From a checkpoint of a small CTC audio transcriber.
Model: 4M parameters, log mel input, norm batchnorm, activation gelu, depths [6, 6, 6], widths [192, 288, 432].
Data: trained on read English sentences (LibriTTS-R), 15625 training examples.
Rows from block 9 of a small CTC audio transcriber, named by matrix and row number. Rows with one number belong to one channel. Each number is 128 + 32 x the weight over its row's rms, rounded and kept within 0 to 255. All counts start at 0. Numbers have three digits each.
After each channel's rows are labels from the 100 clips, of 14848, where the channel reaches its highest value: "loudest" is the band of the loudest frequency at the time of the peak. Only what is clearly more common there than usual is listed. The data: read English sentences (LibriTTS-R).
# convs1: first pointwise conv (model.blocks.9.convs.1.weight, 288x288x1), inputs 0-287
# convs3: second pointwise conv (model.blocks.9.convs.3.weight, 288x288x1, transposed), outputs 0-287

convs1.12:137143085072087139167146118054157113152146036064178109141135070146118107103117125105105174151170116122101133094146132144099129164127064158124151171151110091173128115109199132155076189128163100130122063141154138123146117145166162127138082099137111067130182125158142178155093141092095160065062121118051081124157109181159074127121095147148151175168060148120129180116162081160130143105152091152107212186158106103163113108171106098121093178088100097143131126184191125093137189105096138190167101121167081114139137108145102162134133100146054114105118173180125153127125108087109049111117158165072127117094128103120146101171127107160148128130098171113124103178107118116105066154148117102154144149114131134148166181071125118121117171094124140167077137135089106179120137140130180107083135103135086178116130099130170164160130117121112090165147124154139117083124124146100109081
convs3.12:147129147182084100163132104133135202151093097182156111157169136171138174167145100105164156090150099103187094153144111132123142178130148136113103141138135135126120089104096135149176109189109091103164115091091057146085136111128107138137144130089130084132129135087120163138090093092150129108186124127157177140187148156137124133099104185200105102096103156100134114108107179163149149140110131084114135158130133080121158133148113155159123121161120134100127132095154091223128135124164168178083066130163086101110127134145141071121213100115125146079195101120171121159118185082190130065043118101104114158167112165149118131164141110126099167091167156144108201137072151113127103126122146123112224156041170166155093135062134098100152135113140155177137100079161117092116119163077073171094115175089144130087092116124150135089131192167154141118095111158080078147122123139125165134
loudest: 250 to 500 Hz

convs1.117:072111097119149153096093125094203143138135177132066171156072149222095095115132074106111100146087198104157134166148163134139192097127091075144131088060115141057147161142087089111103143117132118110136096127124128080110143138163073139152130093118161115137108149104104108153147161125125134138130190092076228121110145116190109139162176130088070127169129146088152103129114200119116088093134160139156183127150142036119112166127152137112083154113103092156114110141068130121120129134119138109102106152170124099133144103116188147173214109168134140083152136105135131120140104108131102164110151150141119115139149114125149092153126165134126063077127107219064046096160125143120157142107147115108086180106090213146129155142084190167121144143091129121122126098092139080126118061096123133129115111126097102100145100161110095175174185149152120114145157133174142143131127130094096191
convs3.117:178116186110152155133136150116172134125173140073117154183161153053114175146064122168130093133138080161141127143065114148055074141152141163113112182096175147151133163168115210195197130111123070110114118155162133088156142100089144111152142090146134160133149135111142049104172088112115139096174191135211134105100101097169138093182106187098201138155114106177130141067068114134084121179129183123135124124112114122124103141102138113137079107079086122126148117140101110131131117082134093139139140188143138147114100126155132128085164093130128167136126151120089126125153089124113120106158074151083137099213014120133163122130064092170130090180173105069180137100136112132153109139140178100160104157132140152121105145106134145159137096075163159155103150142107052100154102148197141142184137154137142172092128095164124093113109111113141159103130106147157107109132167113129151142
loudest: 500 to 1000 Hz

convs1.36:161147107185128113102129132145191086149103122161133218128130098163124150151157117128144122162130076117156124149165134076163114082130156134121134181120156146146082138196091137076139176144178157139113130173179136140143140146177091116118111187149102085139102091118111140083175109109206099083121111105160099128001155124109075099094100192120097107160096089111207122136135096097142146116080072091077130109125111134087089120138165118097160131157142150188167156122085174159144123192153166077108125112094159147048155155088164157112147197123087140108127084105131124135161125144150145124150137087112140084165092130114116156071107152147081094108151122107087142139141101113115132144164200148143130118124154153137111120131189158153151051176149139179131098160106128106121135032097117132087117132168123106073157156100099153142150138120130151161130132124151044074158146138155109072
convs3.36:146103085126127187139133131114181138151124109161103084100081127096123163185141060155075136160123055139090121000145143171157172133135104116103144146168108111100172168085096105162109126087156161112155125109115087119113056102091130126142195115115089131112105081177122129132078144182146128162062154117110173106143117152109144086174152093084094131174153117117146155129145135170139165149129068130073083070138084170110102138107173183120115120149113119120130125150109136112168155115166137148137148168143115153097166199108169146107118200179112134146093168125122099138114112126135168075131161173077146131095204111136119089072149127110172074178115115105100130179152122132171154155079106179157138169124180142151134183139125127129191177109126108067128145137104108150044139187121128141156144075160180152138132142160090092114139086107121173164124155165165164181132140137158096134
loudest: 500 to 1000 Hz

convs1.29:119145126141154132251124130175164086126123163092126099154127133195155065239192152131092130152166113129134126134164123096174139066137094129090161108117091112110107142178118139127126109196134165116166089107102162166088142105155095161114152083120134079113148121076107140114046205177094097096142060131121158106176158077087099107123122121142138108158081182053116166145067101138133127123114169133124141140117185171127167147124137166161161193145160123154189144154136163142185083154121085132071193108105124098128153182130138097137132139116091131107113136135122149131143062082144114153155113157147125125103115193138114125143087142163111115113068105147187140136087179162132070170119139141147151153167123168098100153138095155160114124174102167190107142172106117104095090069159119075078122145176070114146147114145164131141105138092181147133150149152157150115121145144114111131
convs3.29:107122088127124066148188089127217116138145167117139193185241141190153110228127152225151136109067134158118165182166134145115100048173152143110033158129129138122140129138130165146127069131116117114122156155120095082103121078143157143191086175090144136106119093117152080105121106114123121175134110108122123113157153142108080149171124197166134158112113106123209132094125171153126123141132113107096184142178173066131147091130167144123121137131117139110116119143069146184148175100125130150112144125152108141140151102114096189122132153146165093202131123144160118131135141148143087125143130114147132162144101143105161168093099146113134154110162144128129120113130131096112188115101117110164113148086094151145118160076191152126179070113166090159109124120133139103158107179173127141148156168175160190133118165093155122141179140113127194128040123144142087141147139144183178122
loudest: 1000 to 2000 Hz

convs1.104:130145051155174144132104174120127042146135074093163175110089129078089163142160144114129139100129155160155116180151142086189143094120133110101141129083189167151154113114122110124068131156143116087143080126083136175151145196135134108107145077124088161136135151078071144085103080151115137188181110136117083153169141136144118209155147062112071098104144144154113132156160174165157150126120122104117096069190155141124095170112111089132099128111123137099123164162125150080149112160164059107150080026152140112119103095159114124144127140130153187196106159169130130093141109149148122145086166142081142114128147155170104099077119051158110145099112142132161060113141119155135120166121149141145166089105122100136095153213106166129116129101150163117084107129116159157146096125186133124150149149126200174152132123066104132113118122141148189126092123225169167140175129121133066107
convs3.104:130112115134128085116164142136092093146056151135107160085139156217158087169141112106106154126133173136134107102156156018159146098139116145132115151101116093124105137125084107099161148184170093100111142116096082105151132196121079158129140089108112167080129074107181182111137124084091115106138090099127149150081135135141122121122163142129161134134162161070111128100048138125098124132124148163127118150139127166163129152149069161142134117160100139154113079171110131014179144142118149107126097096124088126168088148126100200105068099111070119090102088108087121126107146071108144117191097121217125163109115127089131074148115122151163190159049126196160089115151057095160110114099086151134116086132193168134066154155157063173111120158114159139154159164154115116100097127184105127120148157145113104143135130143135071103112156108123090190079156159131116113157140133092078126
loudest: 2000 to 4000 Hz

convs1.265:109137195052134084149171116148156204156125121178129118119069212090181123197127146077104123140163097120144089111133118095133048173106149127085135157127168173149109158088115087158143115113126131128069100167134084122154161119109123074135069096128112143127196155100155165139103164126130141144148198088073167118115128177117141140128129196138099101123135049106141137092074146129137029135127110118142066187132135109134030081114191192180120147131087127116094106129106125143128147093113129132100114127120197128173139102139115128171096099103107089174152068158134104109128108111151173112086144178160093120098148114100078142143144123119105131102152122142138069108124134149109102128154130076189154125128154140112215144132123125084108140156160091061099160148144114129139105142130158083141147183139083143086147184176161139169136102149100132081206121131108130120138169138117123143
convs3.265:107089070112104125132067152132106141096126128186139138144163089163087047178117174159177123120158092122102170154059131150141188098136051062123111192113075079179128125104101134111093140120178165105091122042082119111136180155148122111080168152178063119091144098088164157133168102130155126135186112083082196124143168097115082155099137089132084132116127096188106103142189141076129057165155167147094148081128117169170098073153112114146164171146158139130177083135114052145141099104124140120100082164144117124138145145085130104155124121174188112127147143117090120149109121153113104160136118153184098094105147069127117089184094140120136139112142102206162138125088108119144059129107162109083117105094137077149141080109136126115130134137103135144089151088132143136163134120099101121127138190165139127187166136178162159096159183146178138115140129093152174096117118096102133143
loudest: 1000 to 2000 Hz

convs1.10:160177087154194158063150114149121108135124120119155105112107084090088111129076113112121108148091141115159158116108137115051194105126108058092138139106093140127144113152095084112125077122124090155146130138138103083185114123106126141105108117130089065130122205104115083125110112129139114059090128130159156119121079149096147081187112108117106153133084057140166084096119184087089106129087126073145123082135175149119073142148164113113189113124126147064086108075076094117125163096142091154161135129104159118175096103126140081194134159143159156120125102116131161155190086157141205189150030062109124089145149136123113150100117124107118094145142075068106129114205075046117053127143115202066096168157125134102122111104175137128163108137121101153133093085115126143145149105099101142102108140106137168211161121090115144097131132126182111131118077130169142137142118155136147113
convs3.10:120125053104169131111170161138119167141164158097146062116216123086142133066179134126131135106121086185153099055093118125111054108099178151172157080151095155102072088147110019153143101190107134122150109075091123150102103116072072128115160098110121159128148142111098139119124055137138092212104161162169094111102089136137106096087034158105082153070106143134106151151135100139156185106136102159131135124120110158127152149103106143109079125099165131137104126110174117068121155151135105093080165032148134086101165172119091131110062122117127202112122122097132133140158126137085108137141176163107133110064162124135138138127148107076124171130154113126097082098104182160120108102117167065160162095161145139153180130138143121121133076105146127160149139119154118071086109138137113178121076155101088081104184104083159109126132145131092105131138145135161132135125142135079117091
loudest: 2000 to 4000 Hz

convs1.128:093118055135133125134077113096116163110143128105117086117080159172112156114104127131138145073174133145051113118208106117140166095155156114109145101084146101155145157118135079077135132154161178106144130133115112117096138129082156150112139058078083118133105083155217151103139168115137128111147150170087136152176072135102098159137197167086075138134119177129126139127141146143125114144071139173160106131134184195155092144109155127169122094187184131098131076067152134116151141125123148146157099143115124169156204144108097107151165154084174123152137164091127122134161132166131076125166117129126154112129169121182131144070134099104141124166109184204156117163166255075216147149133128118123113107176100162170092092150118147099107155151109116155098120116139119114135108130144101091154095105213159103121162069126118102144151126140092091154091090166200144100148161139115111083
convs3.128:115133106157138079158195167104163173170100142110079029179143108065091152097112144111139193147102132105119148162147094112133083156098137155074186120114102131108153129128094081102084153171112061150143104133101130081126172131129122080130135090146117129148096109137117130129112121114138116116130124133130125099169105109071144120156140132112169095122137136086121058091130082146079153130104180110121101167114206156123094148167122111123171115210107140137131147135117083165000156145147149130061088112178102108123094131127171202125129173109100104133144118093151112120163147100101164139065117097111174168165119142136112088169127163134131200145094105176087094150116091117118099158175117136135191160080123100166149099154157072110166186101142151122179100098109158130111152105211100150081143101092040153085128140129101173116134066150116140136081114085120088144090135098138143119
loudest: 4000 to 8000 Hz

convs1.197:136123117111160121119133117114127118127142157165137068126131135162200093165153154101184204152122090120134145099121199092078134100133097082158153159168114123046185144128112110131045138118155115138120155155087135144209111139132105108156140169093088067138229125067188107154122116148072140088148144144098164105104116138147127121153130136134103108102108092145145109168081119102123073112133113135191158164131168174165110091120219131145143139139069123083119149122119094119123147092125108147114144141073142108169118108159120083214173101119067115179164107138131128104172124133138117144147115115095123127108161124116135142087115131126135182168179133141134112072181160184099111158126130169101115184124123078134116159117098067141210146133110113100127073095128108056103124153141110177053108131146045103172171141150137114162127060113152150129060102136173154120109171131154093172
convs3.197:126153146172130195163109149129093158141147173122197205142139128064138148101079169158093089168132116116157133164180144107126230173072139122105147064147163106145108135156161236109100119134155104102132099136147145108154175121121169147162124159130111157127159118138107106176127119102161085146161105114114163142179096132082096158155178150102117114132183143151080124098136184114162122072126159136145136107159125152168154132152168112121107079172156165166115131205161118134171128152129119116102091112144094146130164198207160106126148120096134113094224131111130093140141139123090086140098080130128137148181109122095146160156110133121087085063133084138150139153154209143155098170152150151110124114066095165128116165186167182152181115154159208075137162147137111149152121077186151108128100153143080133140170099131148129132172100159106156131173114155157109116104087112138135192
loudest: 1000 to 2000 Hz

convs1.138:110138119109121096176112093165113126134085122125156111088110097115157113110158153124160151130144101107115047129159133141131127151153152084079162107172109039068106129159092143136142118168052139118197165141169152125126109137134151083108115173125177166138106142135111115097159169149133133135131109152128122144114107085127110129132150119105142150117068170069149153139108098111168149123178107084121088069120161171150175030138131118129093109104138090142103187155154119117121150140134103168137135144164135132090084172142134196175142124117166089159174162095130110148086153123139116073054129170096160053179066128152146166070145131051093108158132129170105097174156192137167126153171208121142118107141157131128065159143137081128116141075164090118175109146193203148171095101136126115099165115116112175196178096117114151112117118127130152113148143113069098150062212154145184140
convs3.138:083145099083126163131074138136098101133151128134149147118151109095116120157122150164093106130109127039097082146133179120063115178122133110140148088113131091072088110113115159034153148166057107118107120120138105115115107127142103125084128118109182015149137113100073085134091167163152104058093097155131132113090121117134064178102061119143043072111124125085157122190123133076109104148141166122078155087162168117135039115160080120151083131119138109118139111103117090098085140129125140100123129142092114169049136139165122135159113088093154129114195113105122147155120105100106101123111165045099149106115112095081127114085112150130183131106098145215074132114058148106112100161132100114106116086093075150132104134121138167119076102112106081102171111150113105107162055147114094102091160129185150122106153111147123103101056120126093090149095120142083115124160095097113116102
loudest: 4000 to 8000 Hz

convs1.80:114133134073070114096098079123142180122071139175114166125154121129105127113154139114093089169115117129105162143107100072159110131076099120125144072171068075120147118141115074103138143123128135132104134149178128167099058118115133102159135167154109102139130133131117067098158139098133160165148114141091141158118081134152103121146108101123118138122129091061149108182050102091086050097128099192140117180153134064166130126110134145103098138100106133108203127115113127105149145155120124107083077148170165124163105155120125146148162109148085130086127136146126145132156139158163181125154100123110141185200163121145127135126104168091164145055111126106147068149097046172133124153036136193151106140148082154125066145160244171061104149111104083151106146101112168159176094139182140176104129176148129130016109113109155121079092083094123117112099139148134134112169127149132090127
convs3.80:103122112157167115146125116107131117082141120061072179095072131136127142142139123123054120181135134118182132175152158080153122046161145058138149133131127175142112159153125083062114101118099133130110179097101128075123122194090096108124087129138094154098113189137134187145136122148083215113133107182131132120096120138184116097157125108096149132096145097144115129059131104092136069180133095137154099113096162198157176114147066130106103142146120094122118180106126165121160084119149138137136169174138103170121086119128086144123080047098137137115152144127126155093188141105119156135083132126085084160079144186122128111100170090165086135206119171163155129121144077182071119077139165128109148135217151071145140088070109116166120115086162137104137169090079151097121138111163172134136172139133067136098133113103140116110158187096149138076110143068197135148149147115141161153
loudest: 500 to 1000 Hz

convs1.24:122131172138138128102136086110060072104137129124124159147121131131079146182152195139168077169134132129079098141175120094136115167156171108088097140110163142153114141095171142082111127177052048110151210105144143135146118139111113161147066202133124094122113137071100168192116166132200111101151168136113119171115159158146127051126190117119097152113126133115124178135084085125104133095112107166112116111110062118159088194129120117135133104106180109120141101166186155121128166109154072157110075149114179125171110077093144165140142112118101088137142130112125117095135123115089125103135166090109162135177132103147098098130084145137106114170149117173136120112197219137141097183088161095125118084173120133100134128105140033149114137128138161123164140116135171178148124196069127154101152126121123076135138147162079171128199089150116106147134146182106126143102142128082029176
convs3.24:110091098125113142144083182126135139146131115105131101199127156061136126104100092075195123124157159090142113126100145165110153148149109080096156109182088178165124095142128120121147119076169116187117084178124151086148057150212167129096106200114142119114135146110094128144136120170152134106144161171136107139119170121150139048172133118102176067143154135099096127100173136135122095078116129149152160092110149093121102114162111167134039109113027159154200157152089128109124115109089141080110111094149143159123142095088116129166194116103149105117125132131157152116114109141204096141089151158107135143172047119148103053070091142119130163160133107179124197070167104150181127137121105179100115125116118129125104207088094170102103155111142144166130127150103178150153145115119143136112132154139130161157114150162116086135119134131090155116160089037108133080180136137086200087
loudest: 4000 to 8000 Hz

convs1.176:175134101165096121102191113110059146160168155110190159130121106133181160098152129137214101128161154131119105146115139039138118148104123149132166153126159070109102115163126114185126099180176129156157112091175134120146171122158089140142083143121113148107176127113195102158140148140074138133174130116077190137125169158162139099094115158153123108151107091139126160083192140145163099139134151101111107141120112100092158076117125182145052115225135161113101100197071134123151170141107115202165110146090207164155149060102142120100094111107128125143123062124075123101138204140121091125111137135155117112135089164124161131097144114102145101060143126118138146116151153128168125124103100161160160104178175150080112115118141101163075139160139154059121186157159113166127143113126122086169157108144172064161075055144112161104123109089139149153172086112127145142148108122116060187
convs3.176:140107106144151067146068175144153101117154123113129176080083124048157110115153101129145088141156145112129136205106139138095135073162193172145134105082162120071120148069106124129144091094110092127099129098152091068121161085116165170140115168119157181124129153063123127114150117135121109157102121126125098111097127131082093168143106115131119156105105121184129092102092108154123094121098102120155100124083089063147151118092111157143140110130128148110132132114139107140125126161111127139068109097171193161158120134144124114017057134151052143181067146118159142180194140119128105142142087168105156128133099113119111155143085170147143071089106133139152006066089085127141071106102159094130094108102080092115139150102134130104111112110064135117162133150148209050136174138129114181113150093166102103149061160132125100110130055189131130105123132079130125130178137133180123090
loudest: 1000 to 2000 Hz

convs1.239:131124131097101138137185129183136095134117064193149186182165106155117136229163112179144155177110138105166122153174143168177103111155102166149148150053141222110104116115120110111111157130082114108116066153134094075129115092126098163070087088172114106110134157176141127157111138106144094097148139116130122126090120151115118147114068083115137111140157129171051139113125131079118155121049034122117149174121107143162097136122198131139123192169080144088145119136112108127147143141132175151085123162099102148170121129067148041161137076123090123187148144136101147068136126131143144104124126146084107150085098129167147201102124138121157136073137097134111080114119121206090168143117093095112177135124136122139158164150188108134153105139132163144110134151173115080165161087054130126118129125132199141079099120098168142167137124154133125181077156154187108165156150120116090120
convs3.239:128153101134146152145168149148134153147123104153159141170114101114128145220068121098121183113134074112161179161121121205143155193134135103128093050103077008102109128119066147096128096132128111114084156155153135147152195109127128137145160118138105150089080087129089120111164079086161135039153128163124120108128155127125105144116112098098146125137132154078162063140139127100071052116105101127100130089172111142172121140103125140086125103121135110117125100123166170227160120107137127123139125087141117130124085147149120080127183115140076063124147126147119134137153127111119107149121190132132099113121159056106143133126103113162138162155112122117120138099178035080075081169129132121083149152127164177118137084151120160088119181091114171196161123126147080096065126111212189122123093145077122120102122145095112112053156135168146185117162099119104125135130144121083119070
loudest: 1000 to 2000 Hz

convs1.202:136155101116200118147138117189104108147113125126162122090150093165115161091114132118115098047156190167122142117185134108150098097146183150133205153129110148150142172135176161192130151153081181137153079151107184109112122150110116134172131132104113090115137144062136079213085174101099139151116103239125110106101156129137125130133159137137163114149204065143107087144156086147146177097107142147138102175129124044148187182126139150135127159105143107123126129160141118099155135203138114147169089136146123124131140186164126126181165093138111092066128124107118150135122131186115147105164066166149099137099194129111143093189117093185127111168128177092125135162117119182111126093094089116136132124076089172105202147179138078151153122099044103169138109134133123069119134143104157168113144173114139054140108146116137123173114114105211141155141114111079160146118129129139091135
convs3.202:165120143164143119120168157119199098150133102129162163155118138135079167141113137143172139165103145064161141136142215141090178117171138145172158140062206067143120151123131211117201187156150075132179155128110157106123148105128187195062148177141108152140155133114146121092155133087168093162109158204114121130162107146130143163189158210168099105107105162069112144105132141137088129144183088060125114136133098094150156150157198086120147116152090134164121138097130125194190176145171077115135134155080108139135070087156135140189123134145125065157106168161113150144124150113152111170111159126130114110103118137128128157056113129122146139149107083088167130155158121145098146150169109088144142155134099162084144111100163128117186169116126121102089137078089176176144133095131135171141093135186111135156135084124080058132183098116108114135115142142171133145116198092122136156
loudest: 500 to 1000 Hz

convs1.118:120143174156155147105114189114135159117169164187100077100143134119109125107136143155109130109115088072136137122082125175178119116087152183082104142090146124124171086146158145128182122074141170133121109141115178179214055113133122148111104135157129091099155146081136146153108129175153123130084132133188163150108143099080072115087032129145151163156143169107195105137132183119144115076124111138173168165119155048086118109085139147139143160157116118112101139098113113169117108175209117112108120104146110092176173119123111177084115117174072071111141108097078131164063119144114167148075127150068145174130122148135119154117112167061127138130079091169125179145095119078127078148169125085148040126174159131159155189110138089093067121167120131146116179136149176083140128179078151161142113130110128097176139117151162150070115137143093151125128118165087104063128102110133103116
convs3.118:110128149136081125143181075149127124127158166145185095227137116142110086095152118187175169093112151130104160150167102078218102075107189088101062147128111162190162140081142147058107119168164143115152135174051121129147149118167088123102145153134134113062100142131131123099114104122168100129097078204093144142145137124110222084173076143113144149119094087174154127094147136106167118098124088129153129138147115079101145173144192161146187130074088090155163087138123188150128141177105102132126141134109125136154128079092093212043174104116098107136121101160110139097116151133159035131121093123132100144135167133124099083129141130154087154162147173112123104096144113107096140119118103045117090105135110117083123130104188133160194094149095145130105096100139159109113149121117118147144158135122132158159145123116147153167079171140132101145116109137065139138117105099175062141
loudest: 250 to 500 Hz

convs1.58:141126057106133121125175146130158175166137112160158115107103155058096160073168177127115103169159159108089116098177153142149192161115077124119168130116083167121153075134118128153023147189119164113164130109161145135068154075202167129160123082135111111135117091132131213113085119145105137141103101131169076140060127149058123085153102115114168131107098144128092054149139116116156117144085167120137131144097084092123103118148085096158220117130176110108141128097114165090116160158129114100057091097102150075177147125137118061109102117104077114160139123179127151114130129143163128116135134126050116150133133114165110124170154140128134138118131191138166144112159166132158135140246118125123152158115105115144096143103091151135191108099120147087126118117091114121161134087095121136107120099194166143206154195145109171066079143140105070108154123183142131159130140125128122158
convs3.58:158116154203137148106102157146131136101160117091169174110133112159156123130099141112172188132106159165122078123156115159163189150152111099101102223124183109174178138108140156158080157178141115135132133105172080108141145110159136141196177106162105179109141147123096143168124124114134148151129128158138202141185112121160110119208185189181180159137127100169196066180140194084139079089072174105113065075121143137125163100134118132141185088131156098167088124103102134174133088139150105137078113119149083136126182081066135199153108131136156139151100115175145154136121123140131174106117143157100116166153077133137119099108169154103089134193158153109103102155177190119090153187144148158145173137121143080099143083114114187143199130153188127127106169126127131136129149129066144100117109081140124132159165103057144123148133163145129131124111114068182150103131138165105138148
loudest: 4000 to 8000 Hz

convs1.11:127121083090215122130132191104135117124108140058093208123127125133159161073128103120130139130100101181078094133181137084100075133163174101120169179198139145198111129140119103106122138126182107112116168120126184108126120108127111130054116124115127150119067149111104183120142094124170149099124139096107163172185108112078165085190180053064168133136103188153149134154185130209132137071092171173127158130121124149124139114126160125179136150114077134095153188158175114139137132168116189083112165113067105107131141101092143162188093121134156160153178142122136139102170117112184173133134120167078111149134109107110113138138097099138095140081123076128130129117098078150170128143096107086136094192103105133071158153183091196091142126128115147130070134147119117107135132037163143155104148161171138136156115149156096098146110166130135032117131140131104089126107139138116109141
convs3.11:117147202158105110101187079088072081143094147142125148078082146125177136173172111079146138122124077124138142073183100136158147172099180143110121140197122150127116155115122123103121165093164125130121165144179121119104136120114164081183109137123164145124116158160154142119146119152098106138120190143082172112104083144085104091081182126156165141112197107145074088153097207145132205078182122170104118089094100163175124095106109134107138105134173106130175147154124125162121124159142123114088164179147177132086142161137079188139124099206122119184167121157159177090091121101093086061129171147156164158146104136108127178138237127095096176138142157146186090139146099128077107122129126139116133168146136178095117130132107168171151155141147137068135139118112166114189129136222134146105117128120169111189170142127141170140158086118093180083077140142143109100119113146127146148
loudest: 500 to 1000 Hz

convs1.124:115123142181086083101166101169172110141098146157122166123115106184165147128112150150112108151107151098120127157160150136164135069151065149126141139066071106126109136158112116149144122119167136129147193158095097066157022113116014127100136114088074088132165219161187044146125131136153142096122128130132112130153140197143087152142112148145126168170084075122143091119151136181117156091120136116134195105147177102097167141185136097103116139115116166141156149112080165111137110074121127103154144148140109088109105082180099114144105218122187130091151138136151140129147079096121135132125141092128136132102065060170154118124131148117173138107122065133080075119114110156163124096116081069128123100190145124114167169164120117123118093087101140114118132117145076131131124134122111136122149199063143165048085144135136070136128150140134128081148141061139057079108094130127146121
convs3.124:126082095155154133107123114145101138093107057111121160126151087097052126115158157124091147150147110135190108055143137143176154149148138142152100103098131088185095132153153099164120108134086165125157150106147112073124146103142167169132147156161167135163127157121146120129175117110129146159150115121143164158099133119136163153128134107100141105148114107071120125131155153118108157090160175095079091139113142030109150139117095158157156097149120076071131120138128189161145130165126187148110128064121157158108124111157167144098114120102148190133146185098215142137172095136093149155159143127181124069110104139084156125207178124155200164203153154141149122162180101120085126124121066176087175137152173155142185062186122037077136110108100079117165137096157161176088108127201164176154138123136112108045090061125146091128126159146117091152123138126122080122160130111124187128
loudest: 250 to 500 Hz; 500 to 1000 Hz

convs1.274:089138080137125199144157153119151093130120155141112097085151166221112025134085124153112076166138096159190155106208164117091072091141135113113121146134091129166157117139100100143131101118172147128157166121122155083075092119147089095178178094148153091128164155110172170109133165120132135117141113079094180152128099102128167105143061099101099126135112112113138056194154120141099149086111154076161134126143134158155092137162077109150170103090082105077119157114182154182120139118115098149122142143130098096121165161116175134145109125081137095085187140146136127094107118133170167144121105078119118156113113111132077138151082081114104086179086110161105112116116175101170098150165151136140123071067106186148126108113121189125138157102081140158051135108172086193134134174188146164134131116115213134122127134119117152187108081132100103138058161171164137181101110125163133171
convs3.274:150124160182165206123129161156127125146140121126149138106152127171108175101080117150128115153104101103088146106206149166090206149117161144118112161098083111095098106146188138128145123111104152115139118158092162108149167098166174152149139178156141130122193130147174108164205152101091137117139112106174139186139099094160081111067119197153118134128181144117111140176191170121165122173080112126157129072151124150124116092166170135146138088161109143171178118183102072051130102165159141146147073114102108135122177093143125190170107140168089152131186146140159133108149141168132137132106055122053116145076123115172143145149133136067130147115103073108164145125081085175143166146148192168130158108123149223117161145099091192149144118135133223085179166132098143147156116133108168112147133175105090126128140134099175184156160161124130151116122145144084139120088129150145178152
loudest: 500 to 1000 Hz

convs1.186:152115142138095129134155110122134127124149138111175141130129161173156163103075112171135119157101110123087130082118120130125117154089167105086110136150213030139117120161123163115094113087132186128111193070129131112143106083151064115152096141090091064120138114157114173066161123137163128089059096156063116076123098163128095144105158146132144124171067145121155124195088137125107176110104032070123089114164143127137178212108128161144132112091146101118074138119116102154160116094129075130111132064077128142167143156152157162098194117120123108132133103134113134152160105128136133190157110096120108165096088136122137161096140137074100105141089169138127096164134109114177126124133133104112074087089099138154088163130201111114139083120147129104125140123116185092169102126142127145165129168061113139009129134144184176138112128093144067128138086073145115105140080153103206180
convs3.186:080131163180162087070185082059123128157122161163139124103150126179115132147179166128169113159140178154106149100143107114137103122145127160186115130154124150182101145105163120114152146152080094114152149110129091131092121131169118141179131116128141110087118146143203151079127084150110139117111134133061178140133129154138114170159113141166110097093162048116132183241102122135152124128160132164123133181142163125124132096170091124118178137094112090051107177152147131124129142115142137148159096143111152120179099102134083149132051061130173131130147148126106132086152104128165082091128151110159128172114133135072094190116108177178098143110128208170089127135152169148111134109107097108095148101202156130159084125182120162163166095095085149114125178091132030142227087169162128128091116132130094147053088111150131150170113080128105108133098175134164173130141088152089114139
loudest: 500 to 1000 Hz